Weights of a small multi-label image tagger: 25.2 epochs.
Rows from block 3 of a small multi-label image tagger, named by matrix and row number. Rows with one number belong to one neuron. Each number is 128 + 32 x the weight over its row's rms, rounded and kept within 0 to 255. All counts start at 0. Numbers have three digits each.
After each neuron's rows are labels from the 100 images, of 14976, where the neuron reaches its highest value: "lies over" is the class under the peak; "strongest on" is what is common among them. Only what is clearly more common there than usual is listed. The data: aerial photos of the United States (SatlasPretrain).
# fc1: MLP up (model.blocks.3.mlp.fc1.weight, 960x160), inputs 0-79
# fc2: MLP down (model.blocks.3.mlp.fc2.weight, 160x960, transposed), outputs 0-79

fc1.79:128112128166159108122128094128093085128123097128128128107156127149125128103114145139128136071128128152090126172092128121128061128128128096024124128093128154137128139174131151128128190185153088171147164114080141103119091073113085128115174128
fc2.79:128084128128241128152128211128128122102116128128128188128128107213128128188120156140128054177128128050128128128206128093128097169128128138137175128088128128128128128128128128154128128184128004101128128128128109128128128128128128128128128163
lies over: crop field
strongest on: crop field

fc1.276:128128128128105128145128128128084090106128108174077128122110083165128109128144128128128143147120215125116166148133099128128128146128128202095129128096083095092128171065128100140128078095091126151162114132128109082173149128128128194128128090
fc2.276:149099062073121106128128194214077128086182128159118128128101128161154148128166132131128154128128152128128108075087129128188077187099100158217068081138095145128123116076180128139132183084142079110166110121144118128151138139093128128155127100
lies over: crop field
strongest on: crop field

fc1.536:140155128211177074177244134128029128134128128058128128128082051137163128149121090109128138132128101128128112128120080170148096128114149091128173081136128159132166128116138115128148110194128078090128148079121144077128128128193102115128128141
fc2.536:082128191128150170169062171126128167181128128128098128170128122206191102128128184161128164062088124128175139071099141153142098078195124160155104097081128124128170128173115128110128115082116100159181091171096169103160143165128128133121051187
lies over: building
strongest on: building

fc1.12:128077067141156128128128128128128102094165079159128055128120100103128128128128128122128128128137128186128128195141144177221128128128149118090075137157128128176128154138255133172080102158148128176187108128106128153152195108100128146168144136
fc2.12:153128128128119128047128147115168128128182115126067145176061141182154042132179128108099105128128128128098029128109128128134029128133095128138153069198170140169128152087120128126128107109155122128159128134161142159085128123133128191128141109
lies over: crop field
strongest on: crop field

fc1.594:128128160105109128128148137158078110128107128128128130106159085146133164128128128128100083128128162113140142155128081128128138128128084128128182128128128128091116158059128103128112083103128128154135128128105067128128128128093124128129156128
fc2.594:128090108102075128128101153201091123098187128214128128112128115128193149128160128146128152128086128128157106111087150091156128177096085141141083058131060154141106128078159128215128193065128068095152112128128120117141122143095090178131155094
lies over: crop field
strongest on: crop field

fc1.492:134128128085171144113178128138110109157114128124143036128178128128128170084128128167118128110128163167126136113128067073169128128236186116128128071122128128106181149091131109180085114103098154127186142128086142141087128155135071163124097158
fc2.492:085093120134133091128183084114128128128128165123087128129128226146100100128195107128123134162207153128129134144128095175110128180161159186134065128089167186128073128048135113128165082112146115128170160078128140108107078074068112121136135169
lies over: crop field
strongest on: crop field

fc1.167:128148116122128144123128167128167104168128090055128122128083099109128177128130128119191167128128095091081152139054070128136127066084139173128102128128093128162167150164180101128081105138091166128157149086108051127036173168128164100163191199
fc2.167:128096111132128110157079067170083095110099171104093048065128128183128209116103134186128215126083128137143135158128098128182128128114181128138143121082120128100114138128128169180166078107146154116140184118133082102162128128098128128128128145
lies over: crop field
strongest on: crop field

fc1.605:155128103157082097108170113128107153190156098059099133146045088128177073128214111120128128130128128110051128143092089092153128136128161110098132128128128086136128140148169106128106118088089099138133128084177128105094108097128125094128128219
fc2.605:131128094092128152149088146115128128071132128137128095153153128156104077155140128160067128116123144128093128126128160156134104128128154162102190128128145093149136128181128114142152204128128085119082104100145079137116077102080153128102101128
lies over: building
strongest on: building

fc1.676:168180079148108132128169128183175083128174128128103224128052106147182185128128113093148218136150128128096128194169154068167115128140160128117112192159128135113145148143128167128152128128174128108060128170128128128086072139159125145100128134
fc2.676:128128198128178073128154113104186066149106128146128172130091142168107070128140089125128128128166084131052043093128131152101128128128186128162129128068128146128128128128091097109128131058128128115059155110128104159059063111128179076098089201
lies over: crop field
strongest on: crop field

fc1.3:129130128173163091218168153082094158091148118128190087120116078128160165097174070059128149128175081106102128128121099140178083111128180086088128128089150128155113128128163121126128128188151128128128172082127106102128083147128096115096154140
fc2.3:117116128128160165198128128081128118175088128128111119131109128183128141110128128128128174081128128128128158124090128186128085090154128128213168128077167128128161106128157154106166066084066152160114128162122157082160161174128101128128076161
lies over: building
strongest on: building

fc1.687:181152115128093089180128065162097151100128093128110176150128097128165108094186114133154099128110117099220171128144128078120115128161182128108128159128128128141114147162128128168043162128158141135136128170085090128065084112093148128144187128
fc2.687:150097100128128120136069128141088128128088128128166156128127089185128070136128111128142064182090128128098092157128121103128126170197128093153165164106156085196128128128169128187095092174095086112045097128128128175121128106128128109042106148
lies over: building
strongest on: building

fc1.106:114128105128000128128103149106175128128128096136150111190113145128143092128135128163140170128128079141128128128128117128128125128107124095081134185172099128161151187128166128138135094128128164102205143128128128115141128128071128208155115128
fc2.106:076128159169147143186093095150097117117128186118120102087093117223148207097085152112202175174071128113128169128105114192128010128100176130144094128061164092108128128124128153158140109078128128128183126126128128151128138094077101088128110195
lies over: crop field
strongest on: crop field

fc1.166:109152191130128122128179173125073105097142116133079110127101128171197155128179137130128159128128239128069143090107086127112128139128128154084131128117128128092143184095128084099128076087122145128128119125124128128128128148128128131128139144
fc2.166:119075097095121128130128155223076130128169076149149144112130128163128145128196133128128128128128128128107083090128170128128074163119104117203085128128128142128107128079191103148128152096128060129144095110128105128128128113051121134150136128
lies over: crop field
strongest on: crop field

fc1.419:152128182077132125128128160128103128103128128159128128151059128048103128100152142128136113128143101149183128128105101080198146112152128136169164128141128189116210164128094181095128126128128133071145134178128147128169128105128001128128128128
fc2.419:079166128128130147191128061110175128157128097099164155128132109128115128128077119096190128178132196128125189152121098090115101085179128071128087128127146146107128150187182154128127134121109208128128128093100165146067128095147128114133087212
lies over: crop field
strongest on: crop field

fc1.551:166124128128151128123128142142142142136128103128125095128158137144128081128128167128150128128105091146193094165174138118128135196147216039117094128175169128116143179167128105178110223123108030128117169191128153128144095123128128128128095090
fc2.551:085128101104111128144158117190144130133178094158128156108123183118128176135189106122151146104203158162133128091164152098128119165128179128158128109129128157086097128107163109128149151094128139100141128092172128118128113122128141124158163120
lies over: crop field
strongest on: crop field

fc1.238:148166128128135114155128102128128112126128142169128158173198128085087128172055150107162128163157128164182145128191080050128114091198167149128180128140090167128128144101128128128155128128128135179187143097128144145114134135138114159145169053
fc2.238:128142117143121061143189128093128128074128128162094081085196123096122128113128090160142128128128135136100154109128128183169151098113128183128113096128128119088138092129139191159120104181128139136171177128128128124082065093160159066112128128
lies over: crop field
strongest on: crop field

fc1.80:153171128136132163128128087159128117128139101145128143134088182164128166128128148128128124110128102091147128130055105128128128176128190152133125128128116162128128154126123187128242098176128115065185128178105128111128060106093128128160128193
fc2.80:092107127089128128145196082163108147122100110149163102108157146128152128128156110000128087193141185177128120118122128087101098088107170101165147143128152126128099106143151128128141111057120102175147128096086179146044094103128128075128125161
lies over: crop field
strongest on: crop field

fc1.172:128128183067128128101133163100128115120128115128162185161096107128076147128157131108124112156128145128128147169102106092183128182103165182128174128128119136128088128128128095141128160128079128128182128084190166128125128139154128086147179136
fc2.172:119128146128128146165128128149128099128104128128128128109066104146128188125128158100214219158071122094151152128145128124128081128128145103128128132070073128046152074177128214170128128175126155086145095093128128072110106128175108111152101184
lies over: crop field
strongest on: crop field

fc1.321:154179128146157128244185167088103140101127128102166128128117080121139128099137090111128128128159111128128098118128119128136065128128197120113190128087159128158128128128150095128116128204143092128175170087113128060086128128157073119119128155
fc2.321:113128133114150159169101156129128128200082092128116120128128128203129105128128171151128181093094123128129175116055128137175054065174128128227128116081139137128169155172179127126128090114102106128128126160088107107160173198153128128128095161
lies over: building
strongest on: building

fc1.342:117120216152100117206154091124152128128128128128157127128128111090134128107114061128186101128202091128128117128107198073168093128128100074123128156128101175128128157128153128101109189199135145180128128043128110125105157115137124076143128121
fc2.342:077062102110166182154196123154104128128193149158128128162132128127135166145171185155115128098102166128147084077130128115139113128168072116174061116125085133164091099112153145111169143073070107108148124128149103131145127156107093136159074200
lies over: crop field
strongest on: crop field

fc1.315:093212221128128128128161076103158142128125100113099055133090128128148128039075128128106173128128128128190123109158037138108134104200198128121180128122128149128221144097128069153128097140127139088090140129165106128086114086103111128128098128
fc2.315:154091188105111128128128162148146148102141158145132128128170147128079176128193128153129159137093146137127140070101128084145068104128158134171066128084128179128093128180175128139128128128094096128180127128160128145070128087096195163128098128
lies over: crop field
strongest on: crop field

fc1.415:132186123091128128128174165107128133128147128111169128091093060128128134095110096100128136152169154128150094116128128121102128088127209120127197132115128128150146113128128073160128122187128132135158137105105121035128128128128077098107128146
fc2.415:128128140128179157118067126098128128202109099128128159121107110177128081110128138128128177092132135127140120093104128168164128096158072141218104101128138095087166128203163136099128123140125123205130128193077090103150128165139128142126095170
lies over: building
strongest on: building

fc1.522:153059107107135126128112128191151078138128071150152128122089136128153103153128148141143186038105136128166128128063099165169139137097130128068102123128128208128175145128108128128082128121128128128128128149127145129128101167101163128048161104
fc2.522:167128100097088128166139128128143128105112128088128134149059155207115128098111128012128096255118161094121074128128169101121073148173128127143128155101128145148147149106138106173125092150151097128128136128128114137124128123119149059155128158
lies over: crop field
strongest on: crop field

fc1.72:092133184128093085128128134169128126111128125097122098153128152211128062128176128089128128114130128128128076128172128120086137128130073165130133108215128192102181187147159096136146143129197115128178107128141120128127128148083128195156093128
fc2.72:137118135157128128132128128128148168128113107128098128137124148141092128122106131043119128187101128130082149122089095192128033076128090101105071119157205174095093142128184136118103119065128128158139121128096223157079090061094091071084141128
lies over: crop field
strongest on: crop field

fc1.401:128096128174038153128164089089128130149128110085128156126089128128123128128128056128128147128071185200164128157116187091128128081128125105128097128042099128128234128132128132159128182128166169120153169083096128128111085124128128174173107173
fc2.401:112098129085128128167128127086045152131128178128128092139181128128105128128095172128155071128142157085128095193128101194147128202147128128095097128128149128109041128091108158180120149165087070082159128109128109118128128074059128128101128128
lies over: crop field
strongest on: crop field

fc1.94:128128117128109106120128199128128128161143128153100166165081128162128121075138112128128104161128138091130128176128187098072128163128118188102135128177165156151115242158108169128123128128168128136160138121117128128128079121158125196142105131
fc2.94:128128128139101168165118128102128125128128178106125193140128115110099123128066128128178190223101128129053104101128094110172114063105143106099107088128152171147128090110128153128114120128128084128120128128128179155128080077149128031128128128
lies over: crop field
strongest on: crop field

fc1.552:119128190128118128154128120150094103094128113143118110128158128147179079057171162128122132124108131128128128113154044122198128147154207071117156128145143128127134148066122128128129109151080049128104149167126101152128152120123087128099083102
fc2.552:100125160128104153128128152139128128106155085154099128132148162165091167142165196189121130128102128142159128072110113096197128127124128077113128045128153133128091141126129128128128178108097129104140128141128128099128118128143162128161084177
lies over: crop field
strongest on: crop field

fc1.611:160057108153128128146116195128128128128128104071173053127128094133143150089118152128128109069094098128103132128117109128118066128158128071110128181171128174128157132119151164106128070111160128119216159128162122127195102098128089150121197157
fc2.611:119185128134098128117055175110132179107128090114103128167162128128123136159192107177079087164136104084076055154156184161149128142161121074089135125116162128173219145113137128169059162128093062128135097162131174101128128098129198128134128138
lies over: building
strongest on: building

fc1.348:148090128115128103142092183141128110128128128180128138190128168106066218135144128128097175120074128128128158069128128115059128182118162117128136127151125128125168128146109118119165128128079137162128170149113163128114121128128130128079173097
fc2.348:111101090088128182164128075192106156092110084128167128108115077173128146128128165016128162235093169165128145079141132128128097144144183145095128184106160143137128114128135150151128119128110175185136128128128128147099094128095128077150065182
lies over: crop field
strongest on: crop field

fc1.62:128107104105085139111099109128156116133128145128093097103145128155123134128147128090114128045114154113182128147148122111128128128146147095128174085070145094121140151126131088153138156087165154128171147128077129091104128068152069128128128088
fc2.62:128129128182128128093094127072128166157169101122100086128155074148095124128132113191131149091101147077071070145190054144186161162148110128164108113147154081128195104099128119113148141106148121145118136103087156160098075128104112128091144132
lies over: building
strongest on: building

fc1.75:128162164148153085211180161086073145099158128143169083087128070128162157096179064038120131151157089128091128105128083110223080080101180070099128128083128164147156128134128128134174188149139092126148153095113116054128087109128112082098128130
fc2.75:095128128079135173162128164059114160149103128128115102128112172171146128092129145146128165064128128155126096069060118173128077084173128154207128104120154128134183128128149161101196064084128207128122128128121128067128152205128106128135112151
lies over: building
strongest on: building

fc1.120:128115155109140158128107166128096128073128104159147083042128103158162192128140147095078103133128150140159128181164176128141131128170183107122091128115104146143104219129151120128089128158128108162167102074093146109164109091049128128149144128
fc2.120:188128190128090128072128120105155120164168111097100157176134117084146082191164128156081111114128127128128128099147162109130128128128108078112158128158154182140134155137128128084128091120128128128137128144128168155128027128155128092128128128
lies over: crop field
strongest on: crop field

fc1.498:128163082128111146128148166141119162165128127093168148191086139128105120128128035122090167147128213145057128164128128107152092080128100168128177085107052128203153154153128128095112136116156173128105128032134128128128128127162128173152128128
fc2.498:116106128160157170128143128172090169109194124169159171128086131126088128172204197128183083100075179157141093114191128150111119111141149107138109128128128156129069105137133099122084144106076094128148055090125113157088106128103064105164066140
lies over: crop field
strongest on: crop field

fc1.234:116128087191106105157105131128141149184128121060171150178127128132113116071160142105128192098132178141128062113108084123061110128128172128121190133100144128128173128128192165204128128172135061095183216132122128094082092136128128127072165152
fc2.234:128128155128128231128122136121128128199154126128183128159136104128183120128128110128061134116128128095166107113074107128128138127101093123179088101128128048187128172170129128167134175128084088128128092128104158064167128128125128128128109171
lies over: building
strongest on: building

fc1.656:133061100199111150168144137109152121128128116080228108169110106123128063154166147128197103097102102152068128128072109087154099097128157128128170084164128128174147138128175207178150091164160075115098130090098108128145175106128128128145181149
fc2.656:109148128067103110077153128128151151103163091128128128128174128157123117194167128155093099131092150112058088128187140128112128091128128128198153070136128112185197105128158123197128071156115113143082048103128093185073128128128163141103091171
lies over: building
strongest on: building

fc1.454:128123121128106138128094128135128128128128117193159164161156128086064235098128137128084225128066135128095181075156128110128135128134179148106161128130131128168128140128141141128196128128080142148162151128127148116093129091128128121128183128
fc2.454:128111123116112195187128076196105162128132128150194128091070082201142147096115160060139158229092184139128146067117134128107031128124162128128128189119116128128128132128152158128128128102097188153163111128128128128075128135067103066144077175
lies over: crop field
strongest on: crop field

fc1.346:091159128128128128154167128128062110090128128167087136161161128128128124099128067148100132123128180146077128131128128072128128061128125177104146128098165067073170158096151128119128077110128113155128128044128059128160150139139144175128086122
fc2.346:128091140077099145139128128180091128108132092179155140128121138128096174193188128128128186128125171137128093094138128084160119198082163152133106128081112144103107128115172128178107161129128076128156096073126101144121091136107146128173138073
lies over: crop field
strongest on: crop field