From a checkpoint of a small multi-label image tagger.
Model: arch convnext, norm rmsnorm, activation relu.
Training: adamw at rate 0.0011, 40000 steps, batches of 128.
Data: trained on aerial photos of the United States (SatlasPretrain), 203450 training examples, 25.2 epochs.
Rows from block 3, named by matrix and row number. Rows with one number belong to one neuron. Each number is 128 + 32 x the weight over its row's rms, rounded and kept within 0 to 255. All counts start at 0. Numbers have three digits each. After the name is the row's rms in percent of the matrix's.
# fc1: MLP up (model.blocks.3.mlp.fc1.weight, 960x160), inputs 80-159
# fc2: MLP down (model.blocks.3.mlp.fc2.weight, 160x960, transposed), outputs 80-159
fc1.312 091:128128128162128069059128128128176131101148110128128164162128128172128120128128129128136128104128107143128128048159128128128161146116128106128149183094128128128153125128093158087128128096080186128139132166075128128136128080128175159130092143
fc1.313 098:088188159178083085108101191128141094162128102128152141128071128142123144075140118128128109101096058128128156157093112128208128128128128080128133189130179122197101128078065093140168128109106107137149057161118106073128128091200099117151064128
fc1.314 110:184128128080138156128128165103128146082158063128080136129128133139181128128107128096120084142128149115096128097093132182138098132159051128117128211128147109151200134190194157128128128172135051128092099156135189172128079128128067128114128118
fc1.315 100:104154130202155128067102084083192141146128128128070133189128127128205140150128149128100103149159103068128124114126098141143129128101128093128128110128109149173128128128137170104164128128128166167094108104128168092110128085145143080142114145
fc1.316 105:128128148128184163163128120128107142212128108128128154072142137245128128142207168051186110095151166128102128128140118136128114141172159128132128135192128097100166173128094128128128109072126128156102138158142147146128128124079088128212128122
fc1.317 110:081177149125040081106120171156128217128160128128121122151141122128128129092074150111128128109128100089123120079156124141228128128128150128184128128143128164148097106173119102079135128125069085128052137073201128117128128140128158090128128128
fc1.318 042:056149152176110136112180142145159164128128100156134115153128149155169084157106208098084114120123164121107176128143072146128098136152095173159133147208128115150128199135137128113205096131111150168121154082128118123166071186076087107128128072
fc1.319 097:085102128190163128168096140128128137137128128167175128132128117128192128064128161156088118112084128088084069128128132126089093130128093083155128157139060128139205149110192128128160128128122147141094170119183135128114079128034203128128113128
fc1.320 085:128063150096199124157109057123193121110128128128095128159127178126128103104128128145171128156128168157075128088128128128151130128144128101125153138182133128128159193128128098078132151128085131123104131124128228148077181128128128072141128065
fc1.321 087:128128138100160070128128058128128128128128223088120164143128179089043071145159128178200117051128128128110176153170118086173135128117128128184155128138108128128109164155116159128178128097128154076092117092128128105128113105181169112128120089
fc1.322 106:097082180097116128157128137091116128136128135108128128099070128061051128159108121076128100037231127099099102186080117128128128128175082154174132148165155176149128128078128128119128062131128161128148078128128128128103087128155097128135128109
fc1.323 103:126081119073128128157128128143128137087189128195128128148128155108128146094161128035128114128147128113124176128110106142107128079128075128146151128113118098128106107128108174111156145065086132154081103128105137180102128201166128111128128130
fc1.324 108:103128165128171128128148159113128128168128128090128130046146100144147168153057164130123128117232160133128122179130121126128035088128128071128128158128079157109140157087152182188203045132123128132128128111128128165063091146182157123121098128
fc1.325 065:102128128128117128128107128079136128128208128131128130128128128125187060149128157161128128128110144128092113119128135128128128150128047139166163191074128048133128128128128128128143110136120128089186140066128071169128128128104118100190119134
fc1.326 102:057139126066128128128128128119120155083098094128126186102115155142128120077114150141132128102101110128153158187112119187111128064117162108154165160122049084178081128114115128128128096128041128128128170128093128122128105161149128140128082141
fc1.327 092:158075128177112120187203128083128140106128110201121152128128147128083108080128128091128165158128128039094128157102080170132128128051145100128191171128128128151128128128193179092128187128095128105177146069128205128182103181067128116186162176
fc1.328 102:107128128128128128128104095128128128128128109108035105085128086184128157128128154128181078137144128128098128118135116124128115128128177136133140169128107117137188128162143128057095121080073128146094075152151168187128128098168131117128080071
fc1.329 111:128103108101167128128130153128104128128133128155128145079078119161164128165217140166072086174122128093128162147162126189091117087145089098128146151144079128128073107143128163128128176084103144203069141141098128069124127128074172114128170128
fc1.330 110:128139128091179158131128145156128109105162180131118176128128183113128154093145128128148086154163098064102110145149106149121105128120154128179213175092118138151115128098172141066187148190060135124195128128130128101127113227116128104167171128
fc1.331 102:095168128085101128113122183106130127161128193128158075087106128128147128159083151172153115128155084107150163100091128128128105128197059105128143128178071140128190098140128128128201137132122128096100128056128181128128172136128128128174177127
fc1.332 079:128075145152128107127131128128174128128128164117176068128189163128061128128121151128177149021128102128077101087128078128137169107128147144128161128128128131128122142128128026056128080155128128099125138128107156119107118128058128112165062106
fc1.333 096:128170128111128128128102059128128112075128149128203128053111166169198128058128128122165157100122128153135211128112119128128166174092118128131147109128166128195091090121131092192128129128128105159128074065177128099104128128220172095118128108
fc1.334 104:105128134156128128091128099096128132171128143128128110091115128199126128094081138112060105128128065119112145128128128128098128161128128098107115128093142128128128180205110094128170128174160068170110128188164144204128076162180163100158173128
fc1.335 107:128109112100128210128092137162153128136115074177184079128125204123176067142128128121128118128089093189110128175127122128128189128147128132138125128143114128128132128091167154199190141151088058213124068100129159190176138106116128128097128067
fc1.336 092:128128128190065177089139128172132128099181091123128172128196151170074128080152117052133134073168079154092081079128037147128128125128128147128149123128128168161172144203068156062093128128163136128192110128128098104128128160092073105127071154
fc1.337 102:154110194191088107149091093175128116106167133080095070066133128149128128082103128150128058161128128128128128128190128112128151146172112142104155110154100148151128156171164142111128146128128107124106055112097136152184123074152107075170128117
fc1.338 093:085149119103128128128148171147128151149154128108167197178087128136099158128072128134131128130091111163126089128128128128149128128161144079128128090128086173128233128089128072128128159128128204128128128170069152155128122128128055093162167103
fc1.339 100:129134134164128128121088103089148123109202128166128090128112128128128128068173130182128159128155116117091091187123099114084149128117125155128162178128064155140187101155143136129196128128116128168156128128170066104112128139128161106131165128
fc1.340 099:122132155128022150061140211128128128163152147128128115103131155128128145117076137128123097163149128098001089096128128128128128175128128128128096128128128128144171150128149154128137128128128161154161129115128201128075116128132128128128120155
fc1.341 096:128182117128159195128120128128143132042145107128191127128195172115066151108151142154128134059128145128110080104173095128100210200085122093147166128136123128128158120128128128176128106128128141143128128088173083150128098189135170113128128128
fc1.343 100:128175128092137128142137168115170126120132089096128134149128125109128062149082128139058128153140158108128098131128128128141118128167170128114145145128128128130192141103128023140162128109128139161122122119081117171121128128128083112128128128
fc1.344 104:131086157108128123102128149128128146108128207166113150105060121091093128179110123173128114150166156083122134217182128101122146101109184084128108128167128214130128105100090185165128154128128140128128168128163128211128115172128141109165169088
fc1.345 108:128189075128128172128128177082128106105128142123128128128112128128122128146165130090149117128188161128128175193128115134128129077143128173128128128128130128142075136167085081093148163128082175152138108142175101093067122065128088103168128128
fc1.346 103:113178089146040171110156108128160122128128165128128056128058146178138128128111165128158128094128072138085150092082100088151160160147128161102176174134128080140155084129128166072129190190109082128163180128111186128151132056094147129115128119
fc1.347 100:155128194128178128117128100078128152167147176128128077128128201142080109155141128128172080099128128086114128187128118110128162167128128128195150177128095056128193070197128183128139117128089128097183209055135128109108128116172148128128128128
fc1.348 101:146161128167141129086152125128145154179128163128148168128164179116128113128116128186131128196086079190110106201174084187188116120097142078176243112119094150156147060128128157117097098109128167152128092178128128086114087138175128076128128072
fc1.349 102:056176173128128149125114074157128128128139109057128128111111191144177128120096142202087128060087128117101204127095128128116128147211131129141128128155119089119128106177131137109133087128102143128147196104128151071128135128128171120126163119
fc1.350 091:054139128116136161147157076128160128128107135142182156173128142091219083152132157106166128114128128128128181120132128202128165130108133175128106133148119128162128089107140128093178186100116083128108128168109085142120101099160158091128166128
fc2.312 095:111108056095112077126128110128065128166078075094129147054118128120128139150040122207123149128104128156128111141128102142152129110112128156107128151090128150189064107128128101117134128117065163099110161157091158128141128128104128046165107163
fc2.313 094:094128128134101147128149135096193128091054088123168141128119128128128128183128166086100128058128163128130143151128128166137087123104107122081074120136128107077120104128135128113088128128148128081142107134167128128159128094125072115198163128
fc2.314 117:185128128128128128121168128116178090112163053144085063128167137067128090128099100156108090171146128128099128128188165107128121180148071140046128128101128143128136158142089128166121136128147080183103128203128080128128151121128157177055107120
fc2.315 115:149128106156128096134097119094071112148109081112128139191063113128176128210211116159128109063092128076174128128145101178128191128096163062103128128078139116186142085114129154073105097128141180089136128074094159164121157157128072128128131134
fc2.316 116:130109128128132113128128082143128162111156141128186132166100098134128216067169128118172158067128128112121171128215074145128128117094177077128085170149098128128128088124102147103128073106150128142125149128072204159139128161115128072128115099
fc2.317 103:192139144114114139094193160180093075128140115163113139090131128128128136096095082175149061138150152142134094128128128191218107130120128091085128128074144128190110060159128193128183128128038168128128172126125110140128128203128128071147199102
fc2.318 028:087159156095158112093126123144155096102128147154092146143128128175128128128155100128128095188189143231122128149128107144121156128173205113085146078128158082202161114144163082164184128128114170148128118168147112157156128128128128169076128146
fc2.319 093:074110128087128155128128128067128128124095146114108128091084128128118141128070128128033100159160146100085147128155115129128085070128128138128073158128128062098128081135092122128153128143143136107128058030167154133194160147213128168246025119
fc2.320 079:128158128128128128066128149128167139128062128128128128128104128235088176128128128041066128121128128066128204120179174144047128128125128128105128168128128164033152068180128128128176128118133128163093152165156177128182182128128120147171128128
fc2.321 079:084136050128096133140163116146128168092128128128128158128100190162170177083128167125084128128151171135120128177104128055106111056128128128162128112141128128083128128128128091130128128062148124128128054114150128124185154107145211155128182128
fc2.322 095:178128172103128088107205059128128086128167128126128037128128128182137128084068128171133221127156103164128106079078128221206165135144155117097128121128145077107128049128128150111128128128095205097128128128097120121128102081137128183128128128
fc2.323 101:134109186164122065099153162106107128141128128128156097061128176128085104116128076071128148128087173093121178104107097160135091107117091143128096163175102168128128061128105110128102123128143128128128186178070090097146072128128160109167100105
fc2.324 096:148135128086102097128128118047119128176128140128131123181149138150133128195128059096128128145128128093168171128128128128089119128081128104124184128148128100128123139128128143106128128199154106105161187152065128107124172162134149128125154163
fc2.325 063:128128171094017161128128082091128128128128128102150128187128175128128167157131128104131128128128128070097128128151128124102137128128108189128128165174153128128128128184128044128128128128128128156128128128047128038128128103158160128128128128
fc2.326 094:158059128139093182134112155128097075128128128128120166095128154079128128164066137128128092128047197114127077104143128128193089166120128153063141128095124197141069132152128128163180158161128082128130167103114128166135128166089078082156177180
fc2.327 096:137109151094091195017128135203102139238176164128039128128128111114128154150113118172064110172128151146128071135120185128122117077098128177081101081070119130128185128128128128153128130086115128137128084163043141087128128136128113159125128135
fc2.328 107:128121128106079117148160099174112113128171130137136036128128146112119140069106113155128116114114132169125123128159149128152102111128128087112128113173157144117128128128115146073103128128130128177156130053128091128128128132128128128128099076
fc2.329 111:065082101128128109128098128160081147204128168135100160177111128112054155157128155087105117111129082082128128139142128140105066112099126098153128095132040128064128089106107103103130128180139149085128128067190128128128141124166162128163150128
fc2.330 112:128130169075096128128139112048130103103145166136132110088206128190128128141106153166128128128128171141103128118128128120154131163100097192120170128096136207194138128164135142128136117128077130177151115076128101175128087112118154076105128128
fc2.331 106:128163128128161074137121131128128128128128117097128128128128126122088178183128114115167146158101081128195128128142114128128126184124140055128158115117183134144128119144135139111054151111156225145134084128135171128179128128144128112169118135
fc2.332 097:100137128128140152128172142150142159103157100196128128123094231087053128092128156128144128128160146152104140128128177149155121178142146134147103128171128105113106128088088101150124192167049194076094119159089081091102128128221106113128128093
fc2.333 107:130095128128137150128128140116138128112141157044154102165098154167095147198118128128128192117128128128128171111128065128112165128099147176136104128145113119075128052082128127096130065101128101128182128111055137187207131081128128128205122102
fc2.334 101:117109115122128155105083128120092128171128165079128147066128116128096164128121084128128140128128161115128181170205128099147092099110075124127132188200151139075136102128025128111128128128128128166152120098128101088135084128114192137128124104
fc2.335 109:155128188128160128125153128159128128128094128110116089128128072111136087134062088123097128128128143167153121128128070180153128128120128147069128179128156179102128162116105141186081177128125041197128089157067073128091177128128128156161128076
fc2.336 097:096093120122124123071162128117164164100128152182128084129083128132128131080128128091077200128136128187120185148128102152144123123086128196078058137189081128060128108126087122201175146071153089075164138107128181128158136109114128128128081146
fc2.337 099:179154126143123128065205149169128128129154128140128128113128128128086128141128128117113111077149128128163128080173128164128128085128128061098128128128121074128095191172134146150128113154155128116027078137128066070101229190128097133128124137
fc2.338 087:136209048128168133123128124192128143126091162139142098181166073088114056128162128128128128164159128171128144138144128129135128131150128078103192090113128128128128111128176162168128103148160128094115154128195128171090160144199049134212108159
fc2.339 092:155128148119144102113177128093159096097181141128116127070169137128111128156118102128128139169152065151119074128128162128163155184146128128148179128065198168128128140119158177145090128166081121128128075086132098156081164128171133128128102153
fc2.340 094:090128171084128177061128112101145128128162128128128140128082100132128128128087120119107128128130118128064178070165109148136121145128135180132098128177179128079068057128116104128148159128103076128128079071128106081179080077159127181160089084
fc2.341 097:128099178124128142122152154157123128114147088187075166088145178128095046103128171178141099169128151128073124167103203128193128184167134140078114096121128118112100122128128111153132179054061103069128082128128073128094093095092128175128154127
fc2.343 096:122122125118143136128158159077208177107128093105124123128136078187128128062128183145119128075147090128083157085105102144044133128128106130140129110162117099040128137079099107124098116153211101133128139158128155173174148054128128128142149085
fc2.344 091:103128105141104154173128116128062110094128181159164101171190139172084159128128128100128128121087128136128188153170125081128148178111109110146128112107128194128122128151128128075177124128185134132173128186128138076128136192130128123066024137
fc2.345 107:121149128077192128128095128128156153117128128052128086177119093128157128128128066128155132158204110138172156128128191093150148149195128154086128167108161128128100147104174128187163128140130151160100129140185088143098143136178128079128097135
fc2.346 106:192180117128128056158096108148090125211120075097169112190140118160128140118128102152157187060128097084146162128128102108162163108128152079087144132128111090204128086128171128056141083133089216101128156142092128124128128128080157101128133128
fc2.347 089:099155096128128164128128142128163193106128106128096163128128187128128128107158128119142128170128176128128040145071128085103128076149128128169128128128097128105128170123174096199209128064130126128128047128128128116173071084148159128131103099
fc2.348 117:132139099103098176172128120101092128109166168098163137080127128142143172128088137255168102153136149090142095128128128097125139128128078128128145101105144159167094129122122156094128118153152164128128128098144157112103073126058110093097144096
fc2.349 099:115144116172128192149120128125164185128201128106128083128128168156089190128128186158122128079187128196103128099101128078128198128151193128163128150148136116121166116128143115023146128086125157187139128135155190128127128102129137129102162128
fc2.350 082:165128105147223128128178109136138128075181128136085059087064121108128128147132128128131128042176128171128128051104094128118116125110128099097128129096128128161128169128150223128085075065128128107128081151128127128089146098156154131111128178